Weights of a small image diffusion model: moe expert_choice, 8100 steps.
Rows from block 3 of a small image diffusion model, named by matrix and row number. Rows with one number within an expert belong to one neuron, the router's apart. Each number is 128 + 24 x the weight over its row's rms, rounded and kept within 0 to 255. All counts start at 0. Numbers have three digits each. After the name is the row's rms in percent of the matrix's.
Before each expert's rows are labels from the 100 images, of 14976 (inputs lightly noised), where the router gives the expert most weight on average: "patch colour" is the nearest of a few named colours to the mean colour under the peak; "strongest on" is what is common among them. Only what is clearly more common there than usual is listed. The data: photos of plants, animals and fungi (iNaturalist).
# router: router (model.blocks.3.mlp.router.weight, 8x128, trained with AdamW), inputs 0-63
# up: expert up (model.blocks.3.mlp.up, 8x64x128), inputs 0-63
# down: expert down (model.blocks.3.mlp.down, 8x128x64, transposed), outputs 0-63

# expert 5
patch colour: white
strongest on: class Aves
router.5 097:113162114136127114149156137083131152112092149120156138125185097155092144137077122094154154147143144142132137116128136107115138122136122160130119147141137123139114090156137191136108134142094144
up.4 103:113099110106097148180119145122124144148154147152134113133094110062094100117136097106120163167171098156166152138115124099102135132091151164146182111145145143092117111131099125099125127100152124
down.4 102:146134104167165138109099116158103100132137137112120159102184163163149164107100152135193098116086164173106129134118131145134140109150125086106113139126082129132150154111169129135100078132148092
up.5 090:135090117107110152073065120123146125096145126152121104100102178126144162150132135089129115143140143150088135112123133139116149150124166083173144160183096094124111161135143132152106120133166163
down.5 099:128143150138108133129096114123100098117169126113178101095155130145130124144096147137133107131122141126095096099135168122103159113139151125132138118089132081152117155142102145150129101138136101
up.6 114:129157118146142104072145115062156098131118142116146126138135073133119121110097133093148117129122108110112119128124108167078156099128178177101099126115131122156129172137126197105108162131111113
down.6 096:140097113130094163167115142126094119154127147120091162122094156124115135120106129092136088130115148118153125137132130089132115169112084106160128169113101103125118129095147104096177136132155121
up.54 108:112125157134101112152117182123127125136136130134097114112185147158103123164126122096103121115120093210124098084156137138128155152147128123138123099138118131143084115139141103079084134098148129
down.54 095:135124116115141112118149098165143113100117127164145113150138100094153150111127121129176122115169134072110151147152101111114113116123126118133111166136128131106143154141072132174165109114161109
up.55 103:136139161095125111156125108094148153125127147158107152120145144118064085147087160144077109112128118111134118094132159099151113149128136161133129144126119113088144151125210137163169124158126151
down.55 110:109105105120154127092108122161128162138130109118175109110109126149204169119134127134149139133121105149159151125123085128130103133151109107078126126171129119179105143105104109075116098104108142
up.56 096:146114140156118133084192137150151102150129160121103102148164122147154131120155143135127106156116053065115097110127129161136144148144129173088094141107077105126159123149119115107130155136137139
down.56 104:101101120115156137166080140094133129152121118118117197102114074128084107148110102102101109079112182157127161137097102135117134127125106117149139103117166151109095143119131143135117111104094087
up.57 095:168123154135130136121142114120107149126149131135122091113138131131116190108128128119112179106139102115090126151147078089126156149122155127169151143175144118108130119125127169119141112096142108
down.57 103:123107152136135108163090119151130126118132146115129097106135111146110115163153171138141154125115132101125137082146121101164141122137118126121144143165132054145104163158080149117151107135130117
up.58 083:122114099094102150094103106110132150163147109137127116132134151141125125136103123112124150141141111140132144155148171148100155072145106084157096063138121146089100112152119169161147153093137143
down.58 094:103144120150144100154107162162144127130076137098113116134148133140109107118152151109111128118150141152110122118148072109131095153136168214117148161121118147161116098119110113109094097125123086

# expert 6
patch colour: white
strongest on: class Aves
router.6 131:108153142142114127149158139109135113112085134131145144129184111142121115123097137128134163144149138143128151129120142149128154139133110145141152176139172136159102062147127152150119115149097133
up.4 108:122116095147093118113141131146124097172138129151156149113087175111139174123136128150144140147164133150147128163100122147150135141124083149103137125122127094072085094100130164141111157156088146
down.4 093:108120135140178098131114147157107129115082125112161139106163074134101142091110148132150095136153141113115145104128142138116136127115122153192140096111175168141134147151147080153131092168161108
up.5 107:129116118142147163121104106153111132143106165140113106123144165152100127137106129079131120136117131156109064130112097088123097115159157143173088091140087142080080108186170150145114133107091154
down.5 098:105117120069104117143137111105166135142145088139159132109134099075133121132144182125122153098159121097149177112150151147108155115123120133091161131147144097185146171095096118105139142148192113
up.6 075:127132134082137165132117170110168119136119110113117100174094158096091133143152115087110125178147144144171134111132111156140163104125154124180147108141072131165104103129097136106140138072126102
down.6 081:104181155159097139143145122128109135109151171169138117079102112138126124078087093119156125151119158088068087145136166101124116156119130138084151157131130129120129164147139116119140145180095126
up.7 086:116114098131145127039125135142104127128131117172162092162138134167104129111129107131163091132158088125136114170114141143103141145132112127115123054129140101150110143156097131138141074118133145
down.7 103:133132168117111110176137149095122119152140156102087148090111146098123136156098126146107158106135162124113158096145144136179148130155109163154135165109114142131130090092128111158107204169120103
up.8 106:115151119147107168105132119149123126160105092146148112133096118139154132195144092122142110117105145095168188151120122084129144130122096133109122172152165159142157175149155110114132135137125107
down.8 101:139111113106146088103099107072169117085147154108104090159131120112123127114102148129141134150123135131111076120108153160141137125142152131114112133074082122097155073142111159145144092124119180
up.9 103:107132136113120119130096101158141160117133080140121111097120169169095132139108135132141156175106180169123122105139164126130123089120119132184164071136136139107093139130109127154133111122111106
down.9 102:106115116101129111154166163145115098143133144117127103124139090093185146098136128141132095129189078092131119150099121129124142138157126083132109172139142137110165087136118120144117116144157171
up.10 093:143081109112129103113173148107149116174112119103105099152167164129143153109073131126150115125118107153147138133082134130154155088153160055081085092124126129112131088137119135169180163097117119
down.10 107:097204129168131126124091165119095131108121133130128105139105146136125104127160106119120148135127122100113137113178141131091106158100148163160145210114131150149141192115114123108125102148133088
up.11 105:114100116122158108136121126164138140126125114112137170128122184110127117129161113164154123098113106107147079135172137141102125137150137136123118147171131130150134170079154136116124126150117135
down.11 098:156122139133098129161113139089169144141113123121137106148137111148119125128106135121121160139147119148129167122087136114137132152117170121103102099106124139152137111182124102143174143124108119

# expert 7
patch colour: cyan
strongest on: class Aves; phylum Chordata; order Accipitriformes; family: Accipitridae
router.7 101:096160130111168130138121131100130186103107144155153129180168110137094150140103079111116154130142133112145110093147106092081120133119100175131118143126148136117143083113165193096096161105116158
up.4 087:152127159126138129171106141108139148139128135145100137099088139102161122111176131160119135125180094094149111091086136112120106164131125109138130085130132118146120105105086110137139128165144134
down.4 087:120103070161109111117103118153133113088116120117132135127161184146149119129087128106140104103105182162111096155116123155107134075138097119090136148136104162095097167119125110148098096118119125
up.5 138:116115149136122115146118146163119077144162106106139148105162117113144133090180133116117128148146094176126140127116121128146149143118127094132140122105119125090114101122094131118126122093182104
down.5 100:160162164130124173141134113126079101094111130172110134075127116158129097150171127157134090125130098114134123080175131127100139120132158107151106083111115124095110146087132080152103092123132134
up.6 098:167106160114140099127122132090132157152142131109143133172098130108151092133152116153090107133118141150100081122112080134139143137153155124153141159113170127117122131118139151141107132152137146
down.6 083:117081119176126147109136099136092149065154132091130141124139159115107168126079167124126144121122091124124140128133176115138144077153069097158115135087099111148139135164091080129179114113137110
up.7 087:158129104146123123133122128102152165129111126160155161092138143129171097148128156120075153140190112120108110132137104131140136138154137116140107120164140101124150141109152147117110133102110171
down.7 095:155116163143163146135156117116096123136145180147154110152089111120130146148119160125125129102077073138091141125140130158153115130131138131149128130120158145140066124139116114173130103183093087
up.8 110:120098111155085084154156118115112148163166157092153152162115159132117145092130128168153158112111145100118171119165079099101124145146135120081094130173111173125161182150097140101101097106165120
down.8 112:108119114116121104157121112090107093202134169108148124151141152115111096114146146180121138120122165120118145086158113160164139144150146165121118115122128140140171157150083152079104138122147093
up.9 099:125165103147141119127106156129136129141145099117132101131106130121139179144161117136171116136121114182168139085136120132144146154090116112147111143131067128150119152146118099125118144104144102
down.9 094:095117139136105115155136129133167098111128167155113137137170105159154076122103158142113140138170134109111151177164120126116129094194140131116171155132142170095146129122124125125153113129141096
up.10 086:124100099101077151078113064106120130111126173122155163121125134104139097140113150103139121101157132130150155131157100104126086135138160145112103167174126121110100168166133080131138139109139139
down.10 087:113142130087097157092109107134088126110121156093139139130087118111127112122123126129146150109119130161092130094171099100143124152143123153121075143140101134135134144106116073187105123124178138
up.11 092:113137130081108139147123137169089143114183146143125107136096118136119163109136097147152102165151154165129118150136152088115136159128133101163137086162159103153116130076118132120125128145134154
down.11 084:116120145163094113122092141130165131145087136164099098096154113116129125130107155134125157147121127160163117157139115167145158125135133171065121163102119114107132127145117114153120123134133124

# expert 1
patch colour: grey
strongest on: order Charadriiformes
router.1 087:124141141148113144101134137115138158108104116186135119160180114134117128141049168111110133102159135131096150134119134128126155138118104148117106143098123123117127100175136154155139142157105107
up.4 103:152119115097160140123111150126182101129145107108144121104123173136126138168140115148150126134083127101124106100127147140129162133117135156148142139134136144134106135160167141070099164110108142
down.4 106:105107130159108111154136113152102183135101138131087140151107081118164092064131140110097112117181164119126129144132112121084106131161132096103142131151131112112139149122108108161163085138132126
up.5 146:135133118156123156141126148170112059132158135111141136113146111132163155123188144097139115130156105172135129117118109114116139138100124084132126129106119134088122092111068126105108118122182114
down.5 101:160171130120105173151100131133090090122140110160120120079135140140173125112178113148139083110162112098156105109119124147110159134118147107176132096110093119141117136105134094143126107102153131
up.6 112:108138150104120146090149128174134154122122148135081122093116099104129101116145097164113089140146146118156127105144152121115122133113155126137106067121166135151130123138076096124115124120116109
down.6 104:151118076148156127156106134122120102116135114144164141165131180160141160175121127101128123128126136122144157154123112152105154109146078177169139160149077129097121124099119160117141109114128154
up.7 103:130105125160131113170105117124122107151126171169094074090118085125092109135123157139115164079136097138136104125079163105133128116153139181123142138165136136124133150115123117118089168178143145
down.7 100:134180118110116140101145130128133188100102098100184147142153177126141125129140139111152108178102130162115157099154082113115131136113141098128134101129097134144156116133143122148136105071129110
up.8 094:161116130122149147094097159068134120069132123140121114108092149107177127122109135136102132145125147104121158132107091125127079101157104123115124132075121137127119158136145134148160085135148128
down.8 109:081102115136142148148092083117113153104117147138144075149132123114134186135138089109131117144148141152144138108112144117174097066141118146127125126135109144108134124122155132126132126123127148
up.9 094:147129163127164096080121121102155147148164128135131145118121187142145140112159103115092102111132157164107130140102172112136073109128152129145112104100139124121136113111147148123140156146126116
down.9 114:138116159125124110108145171118124140141177147147147088143129169164130152120128121164147129136153111157102127128111145101139123076147154152166136120064081115108071135145108118100121140154096140
up.10 087:114090158135113140089087112075115118164120154160157156148115131130100151106149145126122153093123153142134137123125153167183118090126131113122134107176144106151121116170101157127145130144101100
down.10 090:152149134109117171129162139122105120131168124121121080094110176153134119122105134109101123183157130109092106136112096106079132168126072123196135144100105119148096152125153115096129162109096153
up.11 101:113153117136096147115125134118102123138144120093137152113162114179084093119109152129147131118127101148161157079150104118097103110135160104106121120098167084119149091121147110123081126144112125
down.11 093:145104104125137119163135154155103131102101112170142123178135129093171131119164124150113108095152144124118149157152128126138144099119094173119129138154109157095126093126099139125144127123122135

# expert 2
patch colour: green; yellow
strongest on: phylum Arthropoda; class Insecta
router.2 086:164125125126089116130132124147116117131130124109138123096128114144169069156167116122141091127151122131124167121107113128147141112099159055108139114102096158108125127117060045133133113119139075
up.4 094:116129141161113075114135095140106166145123142088115113123078121132133134146115110123133131148160186174090143090166096132138126155113164135142135092131128131119098103140108158109109091136101165
down.4 099:115100097095141150114097181098128081113139146123130159125124135138104183120105133136126110089082132125139145162129123136140167085130087105111140128116139145141127153104139148134115129146116144
up.5 093:114124084140154137143130096100081134140098080137121104142101158142106105156116105116128132063088130196145082091117138123122122119099167111108106103077120138164188138148142125134111176136133140
down.5 088:158116149147099111128156159151125135104147181121157147134156103142155189101107168152151128184162184115130200166152143113132133123164107133142144154127120150113102127125114132134165116130144100
up.6 074:128134084114138110149162135103127120151135111110105151149126126111157148153119097109147129126102157114114090131185114102142108130125085107129116107094136160121161150119176153161102113119159116
down.6 081:143120122160128178126098126146105110123149129117111138113093086109111125140154156064140179118094139077105137095133119105135138203134128076131123170134105130111105164092122122161110118117145115
up.7 117:142142102127160126182157109174143148098134134082092100123112121169150083081126126143117077076155169128123132105139155127066149127128174110142132139120135109122125148115132117162118070127140117
down.7 103:119096127128129138186104138170116120127131134129128160133102116160108058141120144146133125104143121138096143111127146081087138118084176127144120132123124137131121120092100166137113091117126167
up.8 090:133154115164119135179108166155116138098145117164120130119099155135119156103137079125145122159123177140130117145108093092142151148139122076140137121134107150107116127091176130147118110090101103
down.8 097:134116101073138150139110157119113153159137122162111136113146128143104094107140181136101088162137099133142113129151132106107112128111114108114132132136099121162149120082121103085128103157163152
up.9 109:135106117094133120157110106074153099155131164133118104121117163103173104148153146086068136137124132124119127151135112136128150129141101143149159148108141092146126102133104173128167124079122130
down.9 095:149101129108094115135119107138138167095121132113073115154089165134120124159148121106120177120122123146087107097124114084111158104138070095146133156135089106118124140096100111125126151122130145
up.10 073:127123137145157126144124094141144086140102103128137159128135151119103133152155141131141140172111168133088139119129137113141124154167141130095151131120081146185138122072152143154096117075114108
down.10 089:127098075101138096156151157121108149184133122095123140157172149125128115137128139112107085084136092167152117093102109132134122126122111142144132122175110116169154140142102125138141100134116146
up.11 090:115144090182143139156136125145139079120133111116092112082130135140105155114117099160116122131116122104129127168181157112090139120159167118091150114115113168131126069137167103117141139100099154
down.11 105:138124109126090171091110122136174130134146154095123139125111116108127140085162098101114124159119085131121116102146149156092099147129154178138156115155146163153134127130122146159106148144091198