A small image diffusion model, trained from scratch.
Model: 2.43M parameters, 32-pixel images, arch uvit, activation gelu, width 128.
Training: soap at rate 0.0032, batches of 128.
Rows from block 7 of a small image diffusion model, named by matrix and row number. Rows with one number within an expert belong to one neuron, the router's apart. Each number is 50 + 12 x the weight over its row's rms, rounded and kept within 0 to 99. All counts start at 0.
Before each expert's rows are labels from the 100 images, of 14976 (inputs lightly noised), where the router gives the expert most weight on average: "top examples" is what is common among them. Only what is clearly more common there than usual is listed. The data: photos of plants, animals and fungi (iNaturalist). In brackets: how many of the 100.
# router: router (model.blocks.7.mlp.router.weight, 8x128, trained with AdamW), inputs 0-63
# up: expert up (model.blocks.7.mlp.up, 8x64x128), inputs 0-63
# down: expert down (model.blocks.7.mlp.down, 8x128x64, transposed), outputs 0-63

# expert 6
top examples: class Aves (97); order: Charadriiformes (33); order Anseriformes (31); family: Anatidae (31)
router.6:55 50 38 55 42 44 54 39 46 84 50 39 44 43 18 40 49 35 58 75 51 43 59 53 46 57 61 35 44 50 57 44 80 57 39 55 41 49 18 66 75 58 49 75 56 48 52 50 44 45 36 60 54 63 41 52 53 52 57 64 68 31 36 38
up.6:48 46 47 38 75 51 72 50 52 52 45 55 43 54 55 55 36 33 45 47 49 34 60 58 47 27 57 33 47 51 29 43 66 46 36 66 49 50 55 58 61 38 39 65 34 47 58 38 50 41 38 38 38 58 45 48 48 43 53 59 48 29 56 27
down.6:52 43 66 54 35 23 53 69 40 48 33 40 56 58 11 31 51 59 58 45 46 29 35 42 68 58 58 82 31 50 48 72 48 47 52 33 53 55 59 39 45 66 63 49 57 42 61 49 47 49 61 50 44 45 52 62 50 55 49 48 37 55 39 55
up.7:36 61 65 67 60 46 42 56 36 36 71 38 45 45 50 48 60 48 52 32 51 54 56 54 77 63 29 62 67 58 43 53 50 59 48 56 25 46 58 36 49 47 48 45 52 35 64 58 51 60 65 70 43 71 67 38 36 52 20 45 63 62 58 73
down.7:51 31 43 69 66 45 56 58 47 41 57 50 46 46 60 41 64 48 30 34 43 45 48 55 78 63 54 65 55 34 59 59 31 50 51 35 56 60 63 34 50 49 41 37 45 39 88 64 39 62 60 46 48 52 41 45 37 56 54 41 65 67 48 79
up.8:48 51 71 51 38 31 48 27 66 71 51 24 55 43 43 68 52 44 57 37 43 34 57 39 41 38 55 59 31 58 39 44 46 57 36 67 27 33 39 50 55 83 33 67 51 53 38 43 51 55 31 40 40 41 57 26 74 40 69 37 50 48 71 28
down.8:69 41 40 54 53 60 61 46 28 44 47 74 45 62 61 37 35 49 51 59 64 46 55 62 49 45 27 29 48 46 43 53 57 38 38 52 67 59 37 48 43 13 53 40 39 68 35 67 49 47 57 59 46 60 37 52 48 49 39 37 17 64 43 44
up.9:52 48 49 67 43 70 69 53 40 74 52 56 54 56 27 64 64 51 58 62 42 60 53 49 53 47 57 64 29 67 35 31 46 38 68 44 52 39 48 42 60 56 60 86 63 50 53 49 49 54 55 48 50 38 65 55 51 48 64 51 53 63 41 56
down.9:44 56 36 28 46 26 48 40 66 53 44 24 42 69 72 73 67 76 73 55 65 51 59 53 43 44 47 68 70 47 52 50 55 59 80 64 43 50 48 52 39 50 58 61 39 47 51 62 58 38 81 70 55 49 38 52 47 50 47 49 52 53 67 40
up.10:41 33 50 66 48 53 64 48 52 46 60 33 49 37 56 40 41 45 41 55 32 18 49 66 70 30 49 58 31 67 73 45 47 45 37 66 40 39 65 38 64 58 33 57 45 30 46 52 34 50 52 48 39 57 55 49 68 30 43 53 54 39 48 38
down.10:64 74 49 37 56 35 47 35 57 67 39 70 24 71 62 65 42 39 54 46 66 59 77 51 48 46 50 38 49 34 26 59 52 56 37 50 44 53 30 66 43 40 50 30 63 48 40 64 48 49 35 63 52 54 30 54 62 53 39 49 43 57 62 45
up.11:67 75 51 52 84 66 62 54 49 34 49 48 60 38 57 47 42 43 50 64 41 49 49 52 52 55 63 57 40 45 50 40 59 33 46 48 71 74 47 27 47 47 38 61 48 51 19 48 62 55 70 45 69 44 42 56 42 56 44 49 75 53 64 62
down.11:32 52 37 56 45 66 59 29 46 60 48 48 61 63 44 51 53 58 60 40 60 57 46 53 16 48 39 36 50 74 27 47 51 32 45 59 60 45 59 43 34 59 58 69 52 36 54 58 58 56 47 50 71 30 68 37 79 65 51 40 50 53 51 42
up.12:51 50 38 60 51 53 41 38 48 36 55 56 40 53 37 38 45 33 48 48 82 48 58 37 56 54 52 42 51 51 64 52 43 43 29 48 35 48 35 62 38 59 32 32 56 44 54 69 45 64 35 56 49 51 75 64 44 29 58 38 50 52 39 65
down.12:52 47 52 44 59 57 53 65 65 39 38 35 54 38 37 61 52 68 55 44 21 39 32 55 60 31 54 68 54 41 36 44 34 51 69 69 49 41 59 36 34 41 43 55 41 61 31 37 46 50 68 54 63 50 52 46 58 48 42 44 50 47 52 64

# expert 0
top examples: phylum Chordata (100); class Aves (99); order Accipitriformes (39); family: Accipitridae (31)
router.0:59 34 65 25 53 50 67 55 58 46 54 66 60 60 46 48 48 53 45 46 53 51 42 51 37 50 65 53 59 53 52 39 46 45 47 66 44 44 49 68 55 51 47 50 61 50 43 39 47 73 34 68 34 36 60 35 44 83 57 48 46 46 21 37
up.6:28 41 46 32 49 46 57 53 34 40 45 44 48 46 48 35 60 68 58 45 42 37 27 61 49 41 47 48 34 35 23 33 67 45 66 40 63 68 31 65 32 51 45 34 36 50 54 62 31 26 51 49 25 45 30 53 53 51 60 59 58 42 33 61
down.6:48 50 46 63 60 39 31 42 65 48 38 55 64 61 44 51 56 41 70 48 55 63 84 49 65 52 55 49 59 57 42 50 49 45 14 49 55 52 40 78 60 27 29 47 62 74 56 31 55 60 32 42 62 72 61 52 68 48 40 53 54 66 62 42
up.7:58 64 43 56 52 31 64 49 59 69 44 73 49 66 32 70 57 39 62 48 58 33 56 46 53 43 58 51 65 50 42 58 51 50 31 63 41 38 50 41 51 56 51 17 63 23 38 41 67 42 61 50 42 44 43 59 57 42 49 49 44 64 39 60
down.7:60 63 49 65 59 45 57 50 80 60 41 74 44 49 41 52 58 28 79 57 47 41 28 48 54 45 52 44 61 57 33 38 49 75 19 52 29 27 52 41 50 60 57 41 48 43 41 51 67 59 79 45 32 61 37 57 57 39 34 72 60 35 49 52
up.8:50 51 46 42 25 38 44 40 35 35 77 52 56 36 30 20 21 46 48 40 42 59 53 23 50 21 42 39 56 43 52 52 61 49 54 60 38 42 59 52 64 47 65 54 45 47 30 57 48 34 46 55 56 38 41 42 37 49 60 49 35 53 40 63
down.8:52 42 64 52 42 51 51 40 39 26 51 58 57 30 67 75 65 57 68 61 39 46 29 58 38 52 68 56 56 51 54 53 41 72 35 44 41 52 38 46 48 34 39 23 45 66 44 45 45 41 63 52 58 46 47 42 47 61 60 54 60 46 20 56
up.9:62 32 50 59 48 60 54 60 38 45 40 80 37 51 64 33 67 46 57 55 45 47 35 65 42 76 76 56 52 46 45 37 53 55 51 56 53 58 47 47 54 23 67 36 52 41 58 51 64 48 61 62 63 57 54 63 27 41 64 63 33 62 36 72
down.9:27 48 55 51 43 59 57 40 47 65 45 60 64 53 51 47 42 44 54 44 48 41 62 43 43 41 27 64 31 74 50 48 49 47 27 49 48 43 34 57 66 50 53 41 49 58 53 34 38 41 68 54 56 63 49 36 58 37 21 63 30 60 37 42
up.10:73 62 55 53 35 47 36 59 42 46 34 24 56 37 34 57 27 57 49 64 49 62 68 81 59 36 48 50 38 76 53 55 47 38 64 55 44 59 51 61 47 67 42 51 55 57 45 82 52 62 73 37 55 51 34 57 85 58 47 41 45 63 24 27
down.10:60 31 50 40 46 57 30 72 54 31 73 58 72 61 63 46 51 41 55 44 53 47 47 54 23 49 42 53 50 46 63 79 57 51 56 65 34 56 22 66 75 41 42 38 47 40 44 55 44 40 58 63 46 58 53 39 55 44 51 31 46 31 43 55
up.11:71 45 63 59 64 35 27 48 36 40 62 57 90 51 65 49 31 33 42 71 60 57 60 59 45 50 38 49 71 48 57 64 47 69 41 42 59 66 32 35 49 52 30 29 52 45 38 51 40 28 52 76 46 63 60 51 42 43 65 47 30 57 54 51
down.11:74 40 62 39 38 32 24 63 56 48 57 65 57 68 56 40 55 37 45 55 58 62 65 35 53 50 52 55 72 48 49 61 48 66 32 52 33 50 55 46 53 66 39 51 32 24 67 52 61 23 68 72 42 50 69 45 42 31 65 53 47 58 30 58
up.12:45 57 28 40 46 51 40 23 55 52 41 56 28 27 45 48 57 65 66 56 41 49 54 57 77 59 26 57 55 57 49 34 65 40 54 62 54 52 41 45 56 61 52 51 46 53 78 52 80 44 61 55 68 64 39 51 43 56 25 45 41 37 50 47
down.12:45 44 60 38 46 53 41 54 55 57 45 64 73 47 42 36 30 53 42 47 39 67 59 46 50 42 72 50 64 74 51 53 26 57 34 39 63 49 44 47 39 56 30 46 40 60 53 47 46 27 43 34 51 67 25 42 55 58 67 44 45 59 48 33

# expert 3
top examples: class Aves (100); phylum Chordata (100); order Accipitriformes (50); family: Accipitridae (46)
router.3:61 40 51 33 73 53 62 71 34 51 54 68 81 70 53 36 44 55 45 40 75 61 37 50 45 52 63 58 53 62 37 49 56 43 42 59 39 54 35 53 76 54 52 61 51 44 38 38 48 63 41 63 32 57 68 36 46 64 47 52 63 40 39 51
up.6:44 41 47 55 57 61 48 68 62 50 47 72 28 56 48 47 60 41 74 42 36 59 38 54 64 51 44 35 51 41 32 25 46 78 48 49 67 35 42 50 50 41 52 61 45 41 59 62 63 41 46 68 49 66 34 43 50 57 31 71 68 61 54 38
down.6:50 53 47 52 57 62 54 52 72 66 47 68 54 52 43 57 65 32 62 61 51 43 29 45 48 36 45 29 49 42 27 45 76 58 61 48 48 46 38 62 52 45 49 40 24 43 57 44 53 40 78 65 66 74 71 48 46 49 32 57 46 58 61 54
up.7:53 47 51 42 60 32 64 49 55 40 52 50 63 53 56 65 71 77 40 40 58 52 56 50 59 41 62 34 47 60 65 56 53 44 34 70 67 45 63 66 65 53 58 64 47 50 48 45 73 44 34 49 51 49 55 36 41 39 40 37 75 45 80 52
down.7:37 33 45 69 35 60 46 53 36 52 45 70 45 58 55 53 65 34 54 48 53 34 40 56 37 56 65 70 50 48 28 54 40 46 62 53 35 53 64 32 53 53 30 67 71 43 50 36 49 53 65 39 58 62 38 59 49 80 64 51 40 28 38 47
up.8:37 45 81 51 49 48 45 37 49 50 72 20 43 42 31 53 44 55 52 54 57 47 53 46 44 24 57 60 45 51 53 51 40 41 42 50 50 39 74 59 41 74 49 39 27 31 28 37 49 44 46 35 67 37 51 35 64 52 63 40 69 43 52 16
down.8:43 46 34 43 37 37 41 61 35 42 33 37 42 46 66 62 51 51 54 31 67 34 54 66 40 52 56 45 49 55 71 76 45 62 63 34 51 51 45 38 65 35 54 44 44 67 62 57 45 56 40 58 31 41 63 44 57 72 73 37 33 46 55 71
up.9:45 20 44 32 53 36 69 51 40 36 60 43 67 43 41 33 58 51 50 62 57 36 46 66 40 45 64 42 48 63 48 66 44 44 41 37 69 41 67 14 42 25 66 58 41 64 47 41 40 45 51 56 51 36 47 43 52 65 66 47 67 54 57 34
down.9:54 72 62 57 55 73 20 49 58 50 32 53 46 55 50 62 48 67 53 50 36 41 55 30 51 41 39 81 40 51 54 37 70 56 52 57 47 55 43 69 55 70 47 54 46 41 50 55 47 53 54 57 59 34 53 47 57 51 49 42 35 45 62 75
up.10:53 57 47 47 35 48 45 61 65 62 40 74 45 58 49 34 44 24 60 57 46 57 40 31 25 33 22 38 65 29 60 33 46 49 55 62 50 52 51 43 48 38 29 54 56 63 42 46 28 46 45 36 39 55 49 53 62 55 69 51 47 17 53 68
down.10:41 37 50 55 39 51 59 48 41 48 69 36 51 44 51 52 49 64 52 48 55 55 45 51 82 72 56 67 24 50 57 50 63 44 57 32 34 70 43 70 40 51 55 26 58 36 59 63 51 48 46 72 57 33 33 45 40 51 62 63 52 81 27 54
up.11:52 70 36 42 32 51 46 79 18 60 56 54 42 41 48 62 45 42 40 49 70 54 55 40 53 63 33 26 37 51 41 74 43 42 55 44 46 48 36 48 46 56 58 33 44 45 39 61 47 48 55 60 39 46 56 61 52 67 31 47 36 62 51 49
down.11:66 41 65 42 57 39 59 32 43 52 61 40 62 74 57 40 72 53 54 33 28 56 49 52 51 35 66 45 52 47 57 50 65 40 55 46 82 63 62 53 38 38 44 63 45 37 58 61 43 16 65 61 54 48 48 56 53 43 46 50 60 43 52 50
up.12:50 44 39 63 52 38 37 50 35 58 53 30 62 56 53 43 48 50 43 59 50 53 54 45 49 52 56 50 52 57 60 63 49 43 73 43 18 69 49 48 53 53 43 45 48 53 54 45 35 55 44 67 50 52 52 30 37 58 55 36 41 35 35 50
down.12:50 51 37 30 63 34 42 47 75 39 20 75 32 32 30 41 70 54 58 36 61 52 40 38 66 45 43 56 63 59 38 42 40 43 34 51 70 30 67 50 49 43 49 18 45 35 39 34 49 29 69 46 51 62 31 44 53 42 42 71 37 52 75 59